Rows from block 13, named by matrix and row number. Each number is 500 + 25 x the weight over its row's rms, rounded and kept within 0 to 999. All counts start at 0. Numbers have three digits each. After the name is the row's rms in percent of the matrix's.
# fc2: squeeze-excite expand (model.blocks.13.se.fc2.weight, 192x24), inputs 0-23
fc2.61 064:491480537516475471503470480512491505498525461527515514469482512433514522
fc2.62 108:485511487521486491484497482520488498476592492523518510481488484471524479
fc2.63 087:499515513483496482501501515547497520477589500530513513484502501526513520
fc2.64 083:437494533474471506493483532513511487453474477478505464493527497508490482
fc2.65 083:470524479490482479505507533527495542481584487482495509505484495514493498
fc2.66 080:503498531480488509491448514521463514476546485497504511505516517454494550
fc2.67 124:504485497503493492512496528532476510491600504512506514488511495495515530
fc2.68 090:456510460488438519519510476501502485500470459464489498472472501492498491
fc2.69 098:464508449497488496502497504531498524484541442482492492501451528485506513
fc2.70 090:476519490492504495507503517516474529479595483521503531506488510498500516
fc2.71 083:503488515509527459509494556512490498518559506541501473491537486481506518
fc2.72 085:467520485524501495510517496532493523486592499526512505515490490526489495
fc2.73 068:475505467498479525471468478489497506508554505468471508513441488473514507
fc2.74 060:472524471500493486497489507527515462472506430472507509540474516523490486
fc2.75 092:471513537483514499495519497519491527465579487473511496479505497535509518
fc2.76 095:488497467493484503496483582514516511482469468465493492503534515504475506
fc2.77 089:496504523498494514513514487520461506510594493517494490464520518505497518
fc2.78 152:493485452502454523493509487498507490481509425475496508497469514468515509
fc2.79 108:510492471502483512510499503539500507541575479520499507506513528477511545
fc2.80 073:473500468509456491482491466523543516490510439487472481497479506519482479
fc2.81 090:449522503497487487499508505533497529490588488504505518487503495526503517
fc2.82 094:482515478513468506516494505512494533477590478531497531498498495493509501
fc2.83 111:470502548503490503505493458496493510467527428513497499508463487475508489
fc2.84 067:514503485484507505557529510490483500488514424524509509536480481506518520
fc2.85 094:487521463496473502490504534531507527489582487498513522527504503494502525
fc2.86 120:489498520501468510487512479449514498491433479515505507481481479491517447
fc2.87 068:491493573472485516457470487506488499488523472509496482460499509463494511
fc2.88 065:492483490476468499492484510509501505501491435467496466499448530455516505
fc2.89 083:487500472508480482474499484523515521488523427474493508512460486489504453
fc2.90 067:474503505493511490489468524491513524449484487469477467472567517508511490
fc2.91 096:485508449482467523502511496517508499511485423499497507483497510470501545
fc2.92 098:482515458491475493468474534495498494479495433457502489513511504465502525
fc2.93 110:475491485477472498458472557497516479466468477461491494475508508486487528
fc2.94 133:502517496496497501485489463474509481518401489467498512508497498499483492
fc2.95 104:462514479478506505507488482521498525467591481506515512506502480508504487
fc2.96 072:466484463504479506501517512502506491508497406477495503500473507482488522
fc2.97 119:469510459503466501496477523504497499477566469509495526511475515466478528
fc2.98 085:457510543492490498499494484489499527463567511544499498514509473511489527
fc2.99 086:476535506474507504487467481551503535490562502486495544502511503492499522
fc2.100 066:442508533506494490480483471523486514467544490461489474496488484534496468
fc2.101 079:524484484534493459518508503503486505504550449545511523481469495475517517
fc2.102 104:492491523466492495508490499465501466514407510509494510499514489470509492
fc2.103 104:500494455495490508496500497452496461520454442477499508482461516502501516
fc2.104 043:515519543479485487522518487492459496489492507518507467497420482477510496
fc2.105 126:486493502494497495501521535515507511497589500526488500500509514514495558
fc2.106 116:478508530502477502508497467477502502472431500529506507492476474505515443
fc2.107 100:481492472531478492486501477505498535505584486525485533504478504501502522
fc2.108 111:515487505516499498513520519533467508486593487519507516499499523486519520
fc2.109 085:487509482498492491504479507530507537477554446483500490468461531523486520
fc2.110 115:484501525490491492516508512523492524478597497531495498485520503499521515
fc2.111 108:481484549492504492517517564506471504508555481537515489482524490497504507
fc2.112 101:475497502513465499528526513511491517480585487527487528495483504469506492
fc2.113 117:477512504514481502506505434498501504477525439514499462464465489499496497
fc2.114 098:491518453486481486477481551497505496489521439455493510516496516472497517
fc2.115 087:448505500500453520489493454517501486488493449490490502459491511456502490
fc2.116 097:493506491510452491463454474506492495497474469448507508504466505451503499
fc2.117 076:491487456467492505518515534514505498501470429461483494515524517487503527
fc2.118 073:459524549489491500471440496450471493520505486489501512502507503471504477
fc2.119 113:503510479525467502493490517507491533522570495516498548516482495459511525
fc2.120 094:496519490513483485487491506467535506475429488486510512518469480518480451
fc2.121 151:458512490528455499528492480502497518489561477527496517522457506492490526
fc2.122 103:501510488513494500536502501535471509494593488496516528526508492479497500
fc2.123 081:498489494497476505471465522493503490498455466468513486446492534471478540
fc2.124 101:539491480476506495496481489471507472530412479499508487500503520502505523
fc2.125 090:481493493518483484529520482486499517487487417476493486487455495479522480
fc2.126 094:506492467493530474518469580510497495519544480487522494481510497493506523
fc2.127 084:476513550489519489474430459501467501486478481492495503480513486474502482
fc2.128 108:464504499510507482515504499521499516475589486546497521479501501511514516
fc2.129 076:479512476506496480498479552539520499499558480504520478492546509517518525
fc2.130 122:497514499537458486505532488530501506544514450473505499493544514461490486
fc2.131 088:457515496500479498471495448508493514489503435468487494493465502469500527
fc2.132 064:550495479492492517457461478502497471519438504475488497477484498472515508
fc2.133 120:504504494503495493496502509550498509463590498514513504474506515520512529
fc2.134 084:478481531507513514494486478519498524481556456539482487465470516489493533
fc2.135 109:473498508510502506502484472514488535468579486538491502513489488502498455
fc2.136 087:473511511489502508511502469543493499455571499514508527518498471522509468
fc2.137 102:521512463517488497500477488550495502526580493475497510491510524495501528
fc2.138 071:485514498529472480487473464482533514487534451494486501471454469498512474
fc2.139 066:488500438480478495515479519471507510455459463485511499481473505529493526
fc2.140 095:473529519517499492507498473533479513486589494518486527516481503510502511
fc2.141 081:504494458518462486508497549536505509531546458472491528507512498484485486
fc2.142 130:492499499493450515471518517459493480472471435491497496479480510464506519
fc2.143 086:462519517483486530483525536498530505475569488502483509505502497511511546
fc2.144 140:522503510486489505491513508474503457500411491462498495525512495485500470
fc2.145 101:495498465522476488506478476512492549523575498526495523506485498476524501
fc2.146 159:497507497495494505505511471472522465482400490480495502494514500490492488
fc2.147 084:480479448505485499526493539492509484490514439471479488520474525471523508
fc2.148 110:498498485478487515529484508494506468514405481469505501506503508474487497
fc2.149 075:508487483473502484493488547525489501484567462498511492511488513444498521
fc2.150 078:472530480486477524461514520502506467492478436478495497466520517477482526
fc2.151 084:466494521484512483504521471495506490483547441511514493530455480530498474
fc2.152 100:501507469525470501477494513521501522487592488519495508481482502511504529
fc2.153 105:479508486524439493511500490504507518491531418486496475483481505499495499
fc2.154 075:484504513493503510532506508510491528472601498529496500498503497495502519