python train.py --model="sound classifier" --hop_length=160 --input="log_mel" --kernel_size=5 --init="torch_default" --max_precond_dim=512 --merge_dims=false --one_sided=true --epochs=6.6
Rows from block 7 of a small sound classifier, named by matrix and row number. Each number is 50 + 15 x the weight over its row's rms, rounded and kept within 0 to 99. All counts start at 0.
After each channel's rows are labels from the 100 clips, of 14976, where the channel reaches its highest value: "strongest on" is what is common among them. Only what is clearly more common there than usual is listed. The data: synthesized solo parts of chorales (CocoChorales).
# c30: last pointwise conv (model.blocks.7.c3.0.weight, 192x192x1), inputs 96-191

c30.46:56 42 43 54 67 49 53 60 26 44 48 52 57 49 59 53 55 33 57 47 43 53 46 54 52 58 57 44 42 51 44 51 49 54 54 60 45 42 68 46 45 58 51 40 38 49 95 42 44 57 53 58 52 52 35 43 51 57 47 47 51 31 59 47 57 78 52 46 49 58 63 49 38 68 47 56 47 56 64 53 52 49 52 49 47 56 39 38 18 54 50 48 62 52 57 44
strongest on: tuba; note A#2; note F3

c30.30:75 56 61 54 68 68 44 53 64 59 77 57 50 63 49 56 42 62 47 63 38 52 64 34 76 75 76 73 44 64 80 71 74 43 52 58 46 56 32 73 34 70 68 47 46 63 34 78 59 75 35 69 51 54 53 41 23 74 50 54 56 46 43 60 66 43 63 35 42 22 40 41 52 73 51 40 66 77 70 53 72 39 53 72 58 40 15 51 45 29 76 68 33 75 38 61
strongest on: bassoon; note A#3; note A3

c30.169:44 48 48 44 50 45 42 51 65 48 47 44 43 51 36 42 56 62 32 40 91 40 43 55 38 44 43 49 40 49 48 29 41 50 36 44 42 42 73 43 55 43 48 47 42 42 40 40 54 41 41 37 38 39 54 76 43 43 46 43 52 51 39 42 41 62 44 42 55 29 39 48 37 40 39 59 42 46 42 44 59 40 40 44 50 60 62 36 54 43 45 47 44 46 40 46
strongest on: viola; note G4; note G#4; note F#4

c30.147:59 80 85 59 56 56 66 52 44 77 51 75 74 78 64 64 56 42 57 84 69 63 49 57 60 47 60 49 76 48 56 57 60 72 61 54 60 60 62 58 71 53 57 81 55 59 71 65 52 48 54 49 68 72 82 47 62 52 82 66 83 51 62 74 44 49 49 51 63 52 63 68 56 51 56 46 62 56 54 43 71 64 65 66 79 55 49 52 46 62 54 52 50 48 55 89
strongest on: violin; note F#5; note D#5; note G#5

c30.157:45 45 43 38 52 44 34 32 58 40 43 38 47 45 46 38 54 40 47 46 43 69 36 51 37 51 44 43 29 48 44 30 46 31 44 51 55 40 45 40 38 40 40 44 41 38 66 39 41 49 39 34 39 46 47 59 45 48 44 37 52 53 21 36 40 33 40 33 35 33 57 41 28 48 51 46 42 51 41 36 48 39 41 44 45 56 58 29 51 36 51 36 34 41 38 42
strongest on: oboe; note B4; note C#5; note A#4

c30.99:52 41 45 48 42 40 51 36 52 36 51 39 40 51 43 49 44 42 45 49 46 50 46 55 50 48 40 57 36 49 52 43 48 44 38 35 40 57 42 45 43 42 51 42 52 45 87 45 53 49 55 41 51 51 37 45 54 42 42 53 41 45 60 51 50 54 53 55 47 50 45 55 40 53 43 30 45 52 49 42 55 46 57 52 36 54 30 43 34 48 55 52 46 46 56 46
strongest on: tuba; note G3; note F3; note A3

c30.151:41 42 47 51 36 54 51 34 51 39 33 56 53 40 49 51 42 50 57 48 37 38 26 63 46 36 43 34 50 32 41 60 49 66 61 46 56 59 26 50 49 43 51 40 42 44 43 44 58 36 48 59 45 51 33 21 50 37 40 45 40 56 42 38 30 63 38 51 45 57 59 49 53 45 60 60 40 39 62 43 41 47 43 41 47 54 68 59 51 52 42 27 59 33 59 39
strongest on: clarinet; note F5

c30.79:43 42 41 35 49 44 35 56 26 36 41 60 74 56 51 38 58 32 67 43 09 60 44 26 42 40 43 36 34 40 39 54 44 61 61 72 65 55 53 35 26 44 46 32 50 44 52 36 48 39 43 47 32 68 37 11 30 39 42 34 47 46 34 38 38 67 36 29 23 31 57 36 44 43 72 45 35 42 48 45 46 32 33 45 43 53 30 47 32 27 45 36 37 40 47 48
strongest on: double bass; note A3; note C4

c30.134:68 75 66 61 64 72 59 44 45 75 62 84 52 55 48 61 32 53 38 68 55 51 58 59 74 73 68 59 73 57 76 61 75 42 36 37 47 71 22 62 63 79 72 73 53 50 39 68 40 64 54 68 64 51 62 62 57 67 67 65 73 50 52 67 63 36 58 55 59 50 50 60 37 69 46 54 68 68 78 55 63 58 63 71 66 40 58 68 84 57 68 62 49 68 56 63
strongest on: bassoon; note A#3; note A3

c30.175:49 16 14 49 42 50 47 63 78 25 51 51 27 45 38 50 52 74 49 15 55 46 54 54 48 48 46 52 28 52 50 50 53 35 39 55 51 53 43 51 42 44 60 17 74 53 52 54 53 48 52 51 49 43 13 57 47 52 16 48 15 87 42 50 49 37 43 46 47 41 33 44 56 47 52 46 45 49 47 48 44 53 45 45 10 48 52 41 68 49 46 49 57 52 48 15
strongest on: clarinet

c30.55:48 94 95 44 48 53 42 51 56 88 40 52 52 48 45 39 50 49 50 96 48 58 43 50 45 45 51 34 78 35 40 55 52 53 51 55 63 55 51 49 69 56 48 92 43 50 41 42 50 41 46 51 54 52 92 39 46 44 99 41 97 51 47 48 45 53 34 51 42 47 50 43 53 45 39 53 45 44 51 46 46 42 41 59 99 51 55 59 52 49 41 39 53 40 42 91
strongest on: violin; note F#5; note D#5; note G#5

c30.173:64 36 31 71 63 63 75 55 64 49 69 40 51 60 57 72 42 59 35 35 64 46 76 71 60 76 62 84 60 82 70 49 60 64 44 62 40 49 49 64 72 66 57 49 69 62 46 73 69 75 66 59 70 55 35 55 72 70 41 77 34 72 61 73 79 51 76 69 76 65 61 76 62 68 66 74 76 75 61 72 51 73 74 61 38 70 75 47 44 73 73 79 56 75 66 44
strongest on: bassoon; note A#3; note A3; note E3

c30.96:56 40 48 50 48 50 52 48 41 49 57 45 36 57 48 50 23 54 36 51 53 32 60 56 50 51 51 59 55 46 55 55 50 36 51 37 37 50 53 47 42 47 56 47 50 42 55 54 65 58 46 53 47 35 49 23 46 52 52 55 54 67 43 53 62 47 58 43 53 49 42 52 46 67 43 61 59 62 47 63 54 44 53 37 54 48 28 48 55 53 64 62 53 53 65 58
strongest on: saxophone; oboe

c30.104:45 51 54 43 50 38 40 37 55 64 55 53 48 59 38 51 42 48 54 56 54 63 49 45 41 45 47 49 49 44 48 51 52 47 36 31 49 43 13 46 40 43 59 60 49 43 61 44 61 45 52 37 39 42 54 45 56 48 53 50 55 46 46 47 37 29 48 49 43 41 43 53 41 45 48 47 43 51 36 58 40 49 48 48 50 40 46 54 48 43 56 46 45 43 45 63
strongest on: flute; oboe; note D5; note C#5

c30.1:53 56 40 58 45 53 53 59 50 56 50 41 43 38 35 53 48 68 53 51 52 50 57 52 52 55 57 55 51 46 56 48 51 44 46 46 49 52 53 54 55 45 48 58 44 54 41 58 40 49 48 47 55 52 56 48 47 52 48 55 45 45 42 47 53 59 46 56 58 49 43 44 63 50 45 50 57 52 38 59 36 53 47 52 47 50 53 39 61 48 48 46 44 53 39 43
strongest on: clarinet; viola; note F4; note G4

c30.49:31 43 46 33 36 34 24 52 47 39 26 56 46 43 41 28 65 36 52 43 39 59 30 25 30 25 32 25 31 27 26 41 31 55 51 57 53 39 52 33 32 27 38 35 54 39 58 29 38 28 24 35 26 42 45 54 22 31 47 26 45 51 35 32 28 53 24 22 23 23 59 24 50 29 36 47 29 27 38 30 55 24 25 36 45 65 27 33 36 22 28 24 23 26 20 50
strongest on: tuba; note G3; note F3; note C3

c30.41:41 44 55 40 49 49 48 52 28 54 48 49 32 56 36 44 59 45 53 49 60 63 45 44 48 56 43 52 44 53 52 63 55 40 43 56 39 54 19 40 49 59 58 47 51 46 85 43 40 55 58 56 45 44 49 42 48 51 49 52 52 69 50 50 52 42 52 55 47 53 47 52 55 59 38 60 47 63 47 59 63 53 55 44 51 57 56 49 51 54 55 54 46 60 52 50
strongest on: flute; note D5; note E5; note D#5

c30.24:47 64 63 46 61 44 46 60 38 58 58 64 46 47 41 44 56 41 38 67 49 55 52 43 53 56 46 54 48 57 52 46 50 39 41 51 19 53 69 52 52 54 60 51 38 50 86 51 40 46 43 42 48 59 60 55 42 49 64 48 67 36 52 53 46 61 54 40 47 49 49 54 35 55 35 39 42 59 52 31 73 39 51 54 63 47 25 64 29 44 61 60 38 52 49 64
strongest on: violin; note F#5; note D#5; note E5

c30.72:40 52 47 49 56 47 42 54 34 52 38 44 88 68 91 48 44 38 56 45 50 49 62 47 42 47 45 47 49 53 44 48 46 81 99 62 73 66 48 45 50 54 42 45 36 47 44 41 49 47 39 49 51 63 44 34 50 45 49 47 42 52 42 48 52 55 50 50 45 54 76 46 50 51 48 57 46 43 53 53 36 44 43 50 47 51 55 55 46 49 43 48 53 48 51 44
strongest on: double bass; note A3; note G#3

c30.136:22 44 45 29 43 29 29 42 30 35 30 43 73 52 69 30 48 34 30 39 32 52 43 24 27 37 31 34 31 38 32 29 32 51 76 48 52 40 51 26 31 35 28 35 24 22 51 26 25 32 37 33 32 32 40 32 32 28 39 30 41 26 27 31 27 54 28 34 28 39 47 33 37 32 36 44 27 29 33 32 46 31 32 34 46 36 35 41 44 32 32 33 28 33 33 44
strongest on: double bass; note A3; note G#3

c30.8:66 55 51 66 56 71 74 65 65 57 64 65 35 38 34 75 74 66 65 47 60 52 71 69 73 68 71 70 65 73 71 65 66 39 30 68 44 64 50 70 67 66 62 59 62 74 59 71 57 66 77 64 70 59 54 54 70 71 56 70 58 63 67 64 72 69 75 64 78 81 41 68 52 67 71 66 72 67 64 74 47 69 71 63 53 57 74 61 54 72 70 78 87 72 78 54
strongest on: bassoon; note A#3; note A3; note G#3

c30.100:45 50 53 46 54 52 49 52 68 52 46 59 51 39 59 48 60 55 50 53 65 56 39 58 50 50 46 48 53 50 44 46 49 39 49 71 47 44 51 49 55 53 41 60 67 48 54 48 53 53 36 45 50 77 45 73 42 45 52 43 48 60 50 43 54 71 51 39 49 44 69 47 58 51 56 58 46 47 60 51 62 44 42 54 48 81 42 56 53 42 48 40 49 43 55 34
strongest on: viola; note G4; note G#4; note F#4

c30.88:68 60 54 51 54 73 51 76 60 60 68 46 38 65 48 57 68 49 62 58 68 69 64 63 68 66 68 64 57 57 67 74 66 52 50 58 42 80 63 66 56 75 73 64 52 66 71 57 52 73 64 73 63 66 56 69 62 74 52 62 51 71 57 58 64 53 63 70 64 64 46 52 45 72 53 61 59 66 71 67 42 61 59 67 54 55 72 54 60 59 61 64 56 70 68 41
strongest on: bassoon; note A#3; note A3

c30.56:52 68 71 49 64 47 50 27 44 62 57 88 38 50 44 51 55 59 32 78 68 26 37 46 49 47 47 41 63 41 53 42 52 50 44 31 39 42 51 55 56 43 55 61 48 45 41 53 52 42 60 44 56 43 72 58 38 49 77 54 77 58 49 70 46 23 49 34 48 45 34 47 71 38 46 45 54 50 47 45 95 45 55 55 78 48 49 41 77 47 45 50 41 49 50 83
strongest on: violin; note F#5; note D#5; note E5

c30.35:34 46 50 33 27 33 27 39 46 41 31 43 31 42 28 28 65 38 48 49 39 63 32 26 32 26 31 28 34 28 26 32 31 40 36 47 34 42 45 32 28 29 38 43 40 31 72 28 29 30 41 30 32 57 52 43 30 28 50 30 53 46 25 34 30 56 27 38 26 32 41 33 45 29 35 44 28 32 36 35 45 30 30 37 52 56 46 43 51 27 31 28 31 29 33 61
strongest on: saxophone

c30.101:46 47 48 46 45 49 54 53 45 34 36 36 48 47 56 42 55 30 26 43 49 50 41 52 47 43 40 44 45 45 44 38 51 48 51 48 47 56 47 39 42 49 38 44 38 42 90 48 45 46 36 42 55 59 45 41 49 49 47 47 49 33 45 55 41 53 47 42 46 50 41 54 53 49 59 41 49 48 47 58 54 45 48 55 49 40 36 45 54 45 54 45 36 47 55 50
strongest on: oboe; note B4; note C#5; note A#4

c30.11:74 51 49 75 37 63 85 48 67 53 40 50 56 66 55 85 49 50 41 49 60 57 41 88 63 42 70 37 77 37 49 41 59 43 48 37 64 49 47 81 80 46 49 67 66 77 51 79 40 36 59 48 85 64 52 55 85 57 56 88 49 60 70 83 34 30 42 86 83 71 62 86 61 36 27 56 78 36 49 38 44 90 81 68 53 65 75 47 61 81 35 47 69 43 53 50
strongest on: bassoon; note A#3; note A3

c30.121:34 33 35 37 35 32 26 51 46 29 34 48 60 49 47 29 47 35 46 31 43 62 34 26 29 28 33 30 27 33 25 32 31 50 60 59 51 45 56 34 35 27 32 30 38 38 58 28 51 29 29 28 23 32 40 43 28 29 35 24 37 40 40 28 29 55 32 31 26 21 58 25 40 29 45 59 29 29 32 36 55 21 24 43 33 48 28 47 41 26 29 26 20 29 33 46
strongest on: double bass; oboe

c30.3:38 23 23 40 46 40 54 38 45 24 55 35 19 34 23 52 31 65 21 26 38 62 46 42 49 44 39 48 28 51 48 46 48 51 32 43 48 41 11 44 22 34 44 20 54 42 45 51 61 47 46 42 40 35 18 29 42 41 26 47 25 62 46 47 42 54 48 38 48 43 26 57 54 47 43 45 41 52 47 41 49 46 53 32 19 53 49 43 50 44 53 43 34 45 54 27
strongest on: flute; note D5; note E5; note F#5

c30.124:48 49 55 46 52 55 46 73 53 47 47 57 34 41 46 50 78 51 56 48 40 46 48 47 45 49 48 45 45 50 42 52 41 21 36 59 33 53 60 55 51 47 39 53 53 61 61 43 44 51 42 52 54 57 44 36 45 45 49 46 49 57 34 37 47 90 54 59 47 49 55 49 46 56 51 50 46 44 65 49 43 46 47 51 47 61 56 40 43 46 47 42 54 46 53 44
strongest on: clarinet; note E4; note E5; note F5

c30.170:62 51 48 65 73 57 65 66 78 57 84 55 55 62 67 65 45 71 56 51 44 32 75 66 57 74 61 86 64 74 74 51 62 49 55 49 30 45 45 66 65 63 53 66 67 55 40 64 64 70 46 52 66 53 51 46 71 66 53 66 52 57 53 62 74 46 72 60 64 56 49 61 45 65 47 51 63 73 54 75 47 66 63 65 50 28 59 57 48 67 69 71 57 72 57 49
strongest on: bassoon; note A#3; note A3

c30.172:46 54 45 40 43 42 44 51 64 50 52 60 31 46 44 46 79 66 66 43 85 48 44 51 42 46 45 49 48 51 44 45 48 32 41 43 34 42 67 49 57 45 45 51 73 42 72 46 34 44 44 42 40 53 53 75 40 46 48 39 50 61 44 49 48 46 44 42 54 45 33 47 44 43 47 49 40 45 44 41 54 47 43 49 47 58 35 43 47 43 49 44 40 41 37 46
strongest on: viola; note G4; note G#4; note F#4

c30.103:18 38 41 20 36 28 29 30 57 34 40 38 35 37 39 28 40 49 31 32 55 50 30 29 21 39 19 40 34 43 37 32 31 52 38 43 39 20 37 26 28 37 33 35 46 21 43 23 48 38 35 32 28 32 46 45 36 26 40 26 37 35 43 20 34 40 42 40 28 45 38 34 32 35 44 60 22 39 32 42 46 33 28 16 43 55 50 52 47 30 41 41 50 41 45 41
strongest on: oboe; note B4; note A#4; note C#5

c30.77:44 47 46 45 54 43 50 21 58 51 60 53 55 58 44 51 23 63 32 49 66 51 63 53 49 48 51 57 43 52 52 56 57 47 39 44 46 45 30 56 57 51 64 51 41 49 35 57 65 47 51 44 48 34 56 64 47 48 52 52 47 45 58 57 53 10 53 50 59 43 32 53 55 42 38 51 54 59 33 38 56 50 49 50 53 50 47 52 53 52 62 54 55 50 47 48
strongest on: flute; note D5; note E5; note D#5

c30.188:52 26 19 58 39 46 47 40 47 20 45 35 49 47 56 42 39 57 33 20 35 40 40 47 51 41 49 53 36 44 47 35 48 52 57 28 29 42 94 49 45 41 39 28 41 39 57 54 47 39 53 41 46 49 29 42 53 50 23 48 34 58 48 41 46 44 56 52 54 57 49 42 49 43 57 57 44 48 46 53 49 48 48 47 24 31 51 44 53 45 47 53 54 52 61 32
strongest on: saxophone; note E4

c30.64:27 52 61 38 21 30 38 25 53 55 26 58 39 39 37 34 43 44 54 59 61 47 22 39 24 24 24 25 58 26 26 31 36 72 54 28 56 30 45 27 45 34 35 57 50 34 55 31 34 22 46 25 33 38 67 51 42 21 64 35 59 46 53 40 25 25 27 41 34 47 37 37 37 24 40 45 28 26 19 34 61 45 33 25 60 46 40 52 47 40 27 30 44 24 43 63
strongest on: violin; note F#5; note G#5; note E5

c30.152:45 19 17 36 38 46 33 40 38 21 34 40 49 52 48 39 47 29 40 18 51 38 39 33 47 39 44 30 21 27 42 46 46 46 46 31 51 47 66 49 30 29 41 18 34 45 56 45 27 33 31 43 30 30 22 53 33 40 18 34 21 38 27 33 25 39 27 33 39 35 35 33 39 30 30 31 42 35 41 28 37 35 36 40 19 51 29 36 30 30 33 27 34 32 25 25
strongest on: viola; note G#4; note G4; note F#4

c30.14:47 61 54 49 39 49 40 64 61 61 51 43 44 45 44 47 55 55 56 55 72 57 41 56 41 41 51 47 47 42 44 52 45 39 54 51 45 40 47 50 54 47 58 68 65 45 55 44 41 44 41 44 35 39 59 67 43 45 57 47 53 54 45 47 44 33 44 50 51 42 54 38 62 36 30 56 48 46 39 48 40 47 44 44 54 38 62 58 50 35 44 56 46 50 39 45
strongest on: viola; note G4; note G#4; note F4

c30.94:51 58 49 42 41 46 42 37 61 59 51 52 44 37 44 42 32 65 49 49 68 48 42 54 42 48 49 47 45 50 49 44 52 43 51 28 48 40 52 55 58 43 44 53 60 48 50 46 48 44 50 47 44 29 60 69 41 46 48 46 50 46 47 41 48 53 42 46 61 45 38 44 43 42 46 46 46 48 37 44 53 48 44 46 52 39 55 46 49 44 41 46 47 43 38 47
strongest on: viola; note G4; note G#4; note F#4

c30.36:41 13 08 51 43 45 45 49 53 16 46 38 48 45 48 49 66 49 59 10 39 58 43 40 44 37 39 40 24 41 39 59 42 39 56 52 48 44 47 49 36 33 49 13 58 52 49 44 45 43 49 52 44 59 10 49 49 39 13 45 04 54 52 39 45 65 40 51 52 51 53 51 50 46 54 35 45 43 47 39 41 47 50 41 09 63 51 40 46 47 41 43 48 44 47 15
strongest on: trumpet; note C#5; note E5

c30.16:46 50 44 49 40 44 47 39 58 42 45 44 60 60 53 48 45 53 34 47 46 33 43 51 43 41 41 47 43 46 50 37 44 50 48 37 42 48 63 49 50 40 34 42 46 38 64 52 40 45 47 36 55 50 45 46 52 47 46 54 47 41 46 53 45 48 55 44 56 51 36 53 45 47 40 32 53 51 44 43 48 51 55 46 44 37 46 51 41 46 51 52 50 48 59 48
strongest on: trumpet; note E5; note D5; note D#5

c30.33:60 52 59 52 55 51 54 40 57 52 56 47 52 52 45 42 50 51 59 54 64 58 55 51 49 49 49 52 56 48 52 50 51 42 47 48 42 47 69 50 47 49 60 46 54 51 65 48 44 59 50 57 46 55 61 66 48 54 54 49 65 52 55 55 52 41 48 56 49 56 45 51 56 50 51 58 48 56 51 64 55 48 50 54 56 45 52 36 55 52 45 65 44 59 43 56
strongest on: saxophone; note E4; note F4

c30.146:31 57 54 46 49 34 33 40 51 47 40 46 83 57 73 28 27 63 42 57 43 36 47 38 34 42 35 40 35 41 30 28 33 75 69 41 57 40 50 37 33 36 44 47 53 29 32 29 54 43 41 34 36 53 49 48 46 38 58 35 58 50 34 35 42 50 44 39 34 36 69 38 38 44 39 55 28 37 39 53 41 40 35 46 50 46 42 43 32 33 35 33 39 35 49 54
strongest on: double bass; note A3; note G#3

c30.7:70 53 55 71 59 71 70 61 47 57 62 51 60 61 56 76 51 42 62 53 48 45 53 65 75 65 72 60 62 60 75 68 74 50 50 64 47 69 50 71 66 70 69 59 55 72 41 77 43 64 62 74 72 66 50 53 77 75 57 73 52 44 71 73 54 60 60 66 75 78 56 76 60 70 46 49 76 68 70 51 43 72 76 71 54 56 50 76 40 74 68 66 70 66 66 54
strongest on: bassoon; note A#3; note A3

c30.12:21 42 48 28 39 29 20 54 43 44 33 61 48 39 35 25 59 46 54 44 39 53 42 22 23 29 26 28 30 31 28 42 26 41 35 64 58 34 49 27 30 31 31 41 52 29 47 22 44 31 35 33 23 41 47 49 22 27 48 21 46 58 37 26 38 55 32 29 25 27 48 22 55 28 37 52 26 28 29 43 54 23 22 30 50 59 32 52 50 23 26 30 25 30 29 46
strongest on: viola; note F4; note F#4; note E4

c30.126:52 42 40 47 41 52 48 36 42 40 58 34 46 47 42 44 40 43 41 37 55 22 39 56 49 48 49 53 39 46 56 45 53 21 51 40 26 43 68 67 49 54 42 48 30 55 62 50 55 45 51 45 38 35 43 56 51 55 39 50 41 28 43 40 40 43 44 56 56 40 46 46 35 38 55 58 51 48 41 38 25 49 47 48 38 44 47 47 30 42 53 48 50 55 44 32
strongest on: bassoon; note E3

c30.73:55 52 43 58 52 51 42 52 19 47 49 45 52 53 51 40 33 17 63 46 18 63 44 41 49 53 50 48 52 54 46 45 49 44 30 60 35 44 48 44 43 54 39 43 28 45 66 51 43 50 41 52 47 57 44 30 53 54 43 50 57 27 47 45 46 59 44 51 44 40 77 45 32 55 52 37 50 54 50 53 36 43 47 52 44 49 34 41 24 50 55 49 46 49 45 53
strongest on: oboe; note B4; note C#5; note A#4

c30.105:40 23 31 28 38 39 21 29 46 32 44 50 46 49 39 22 50 50 38 29 38 44 39 24 35 43 39 44 09 46 46 40 41 47 52 49 40 46 33 36 16 36 45 20 49 38 51 28 54 42 34 38 19 32 26 59 22 36 28 19 29 53 27 19 42 51 36 15 24 25 37 22 37 45 52 40 20 48 41 42 47 17 22 42 25 39 39 44 50 17 45 39 27 44 43 32
strongest on: cello; note C#4; note C4; note A#3

c30.57:55 44 45 49 46 43 54 79 14 45 37 39 33 49 34 50 58 21 73 39 32 67 48 36 56 48 49 46 49 53 49 53 48 56 39 52 49 66 80 41 45 48 55 37 43 51 71 50 42 49 54 51 48 65 43 33 48 49 41 49 53 41 57 49 58 60 53 50 46 60 65 49 73 57 55 50 50 51 47 61 36 52 50 56 46 45 35 44 40 52 52 49 41 44 52 48
strongest on: tuba; note G3; note A#2; note F3

c30.66:55 73 78 59 73 59 58 66 57 72 65 35 64 56 61 55 61 48 48 72 36 69 65 54 62 67 62 70 72 68 69 62 61 60 57 72 59 62 59 58 72 78 47 79 43 61 46 65 52 65 67 61 72 56 74 45 68 69 74 69 80 36 63 57 67 52 77 66 64 68 61 61 64 66 75 72 63 69 66 69 51 63 65 66 77 73 69 82 72 66 70 77 73 69 69 64
strongest on: violin; note F#5; note G#5; note E5

c30.27:54 19 14 53 45 54 52 48 37 22 53 16 50 27 34 51 42 44 47 19 15 41 50 53 53 51 51 49 32 51 52 46 50 35 49 43 48 43 44 52 34 33 42 20 25 47 36 52 54 50 55 47 42 45 20 41 51 52 14 50 16 39 63 43 44 50 47 51 49 44 32 44 68 43 47 46 51 47 42 52 19 45 48 45 14 28 44 43 49 50 54 50 45 49 46 10
strongest on: trumpet; note C#5; note D#5

c30.154:48 21 25 41 39 47 53 34 33 21 43 33 29 44 43 51 30 45 18 28 45 44 34 54 49 46 42 41 30 44 48 45 47 33 45 22 28 32 00 52 30 32 62 24 44 52 40 48 55 42 56 41 41 24 20 30 48 40 20 49 18 53 43 50 39 43 41 40 49 53 40 53 48 39 36 35 49 46 43 36 50 48 51 38 25 38 52 52 59 45 45 47 47 45 49 19
strongest on: flute; note D5; note F5; note E5

c30.97:31 44 47 34 32 37 23 34 49 41 31 47 62 42 51 29 39 40 50 46 32 49 31 22 33 32 32 27 29 28 28 34 31 51 51 46 56 26 43 34 31 31 36 41 53 35 28 28 27 27 27 31 29 41 45 48 25 34 45 27 43 47 29 26 25 49 21 28 25 19 53 28 37 28 29 39 26 29 33 34 42 26 27 40 46 45 29 31 47 21 30 19 21 26 15 50
strongest on: double bass; note A3; note G#3

c30.155:52 47 49 41 47 35 39 32 54 50 54 54 40 37 48 42 55 44 66 50 51 22 50 46 37 40 43 50 42 46 41 44 41 23 38 56 35 38 44 57 62 39 41 51 52 43 39 47 55 47 37 40 42 42 54 53 39 46 51 44 42 37 42 47 46 52 48 43 45 40 40 39 37 42 39 55 44 40 43 33 43 41 41 44 50 57 28 51 26 41 42 48 44 45 36 44
strongest on: trombone; note F4; note D#4; note F#4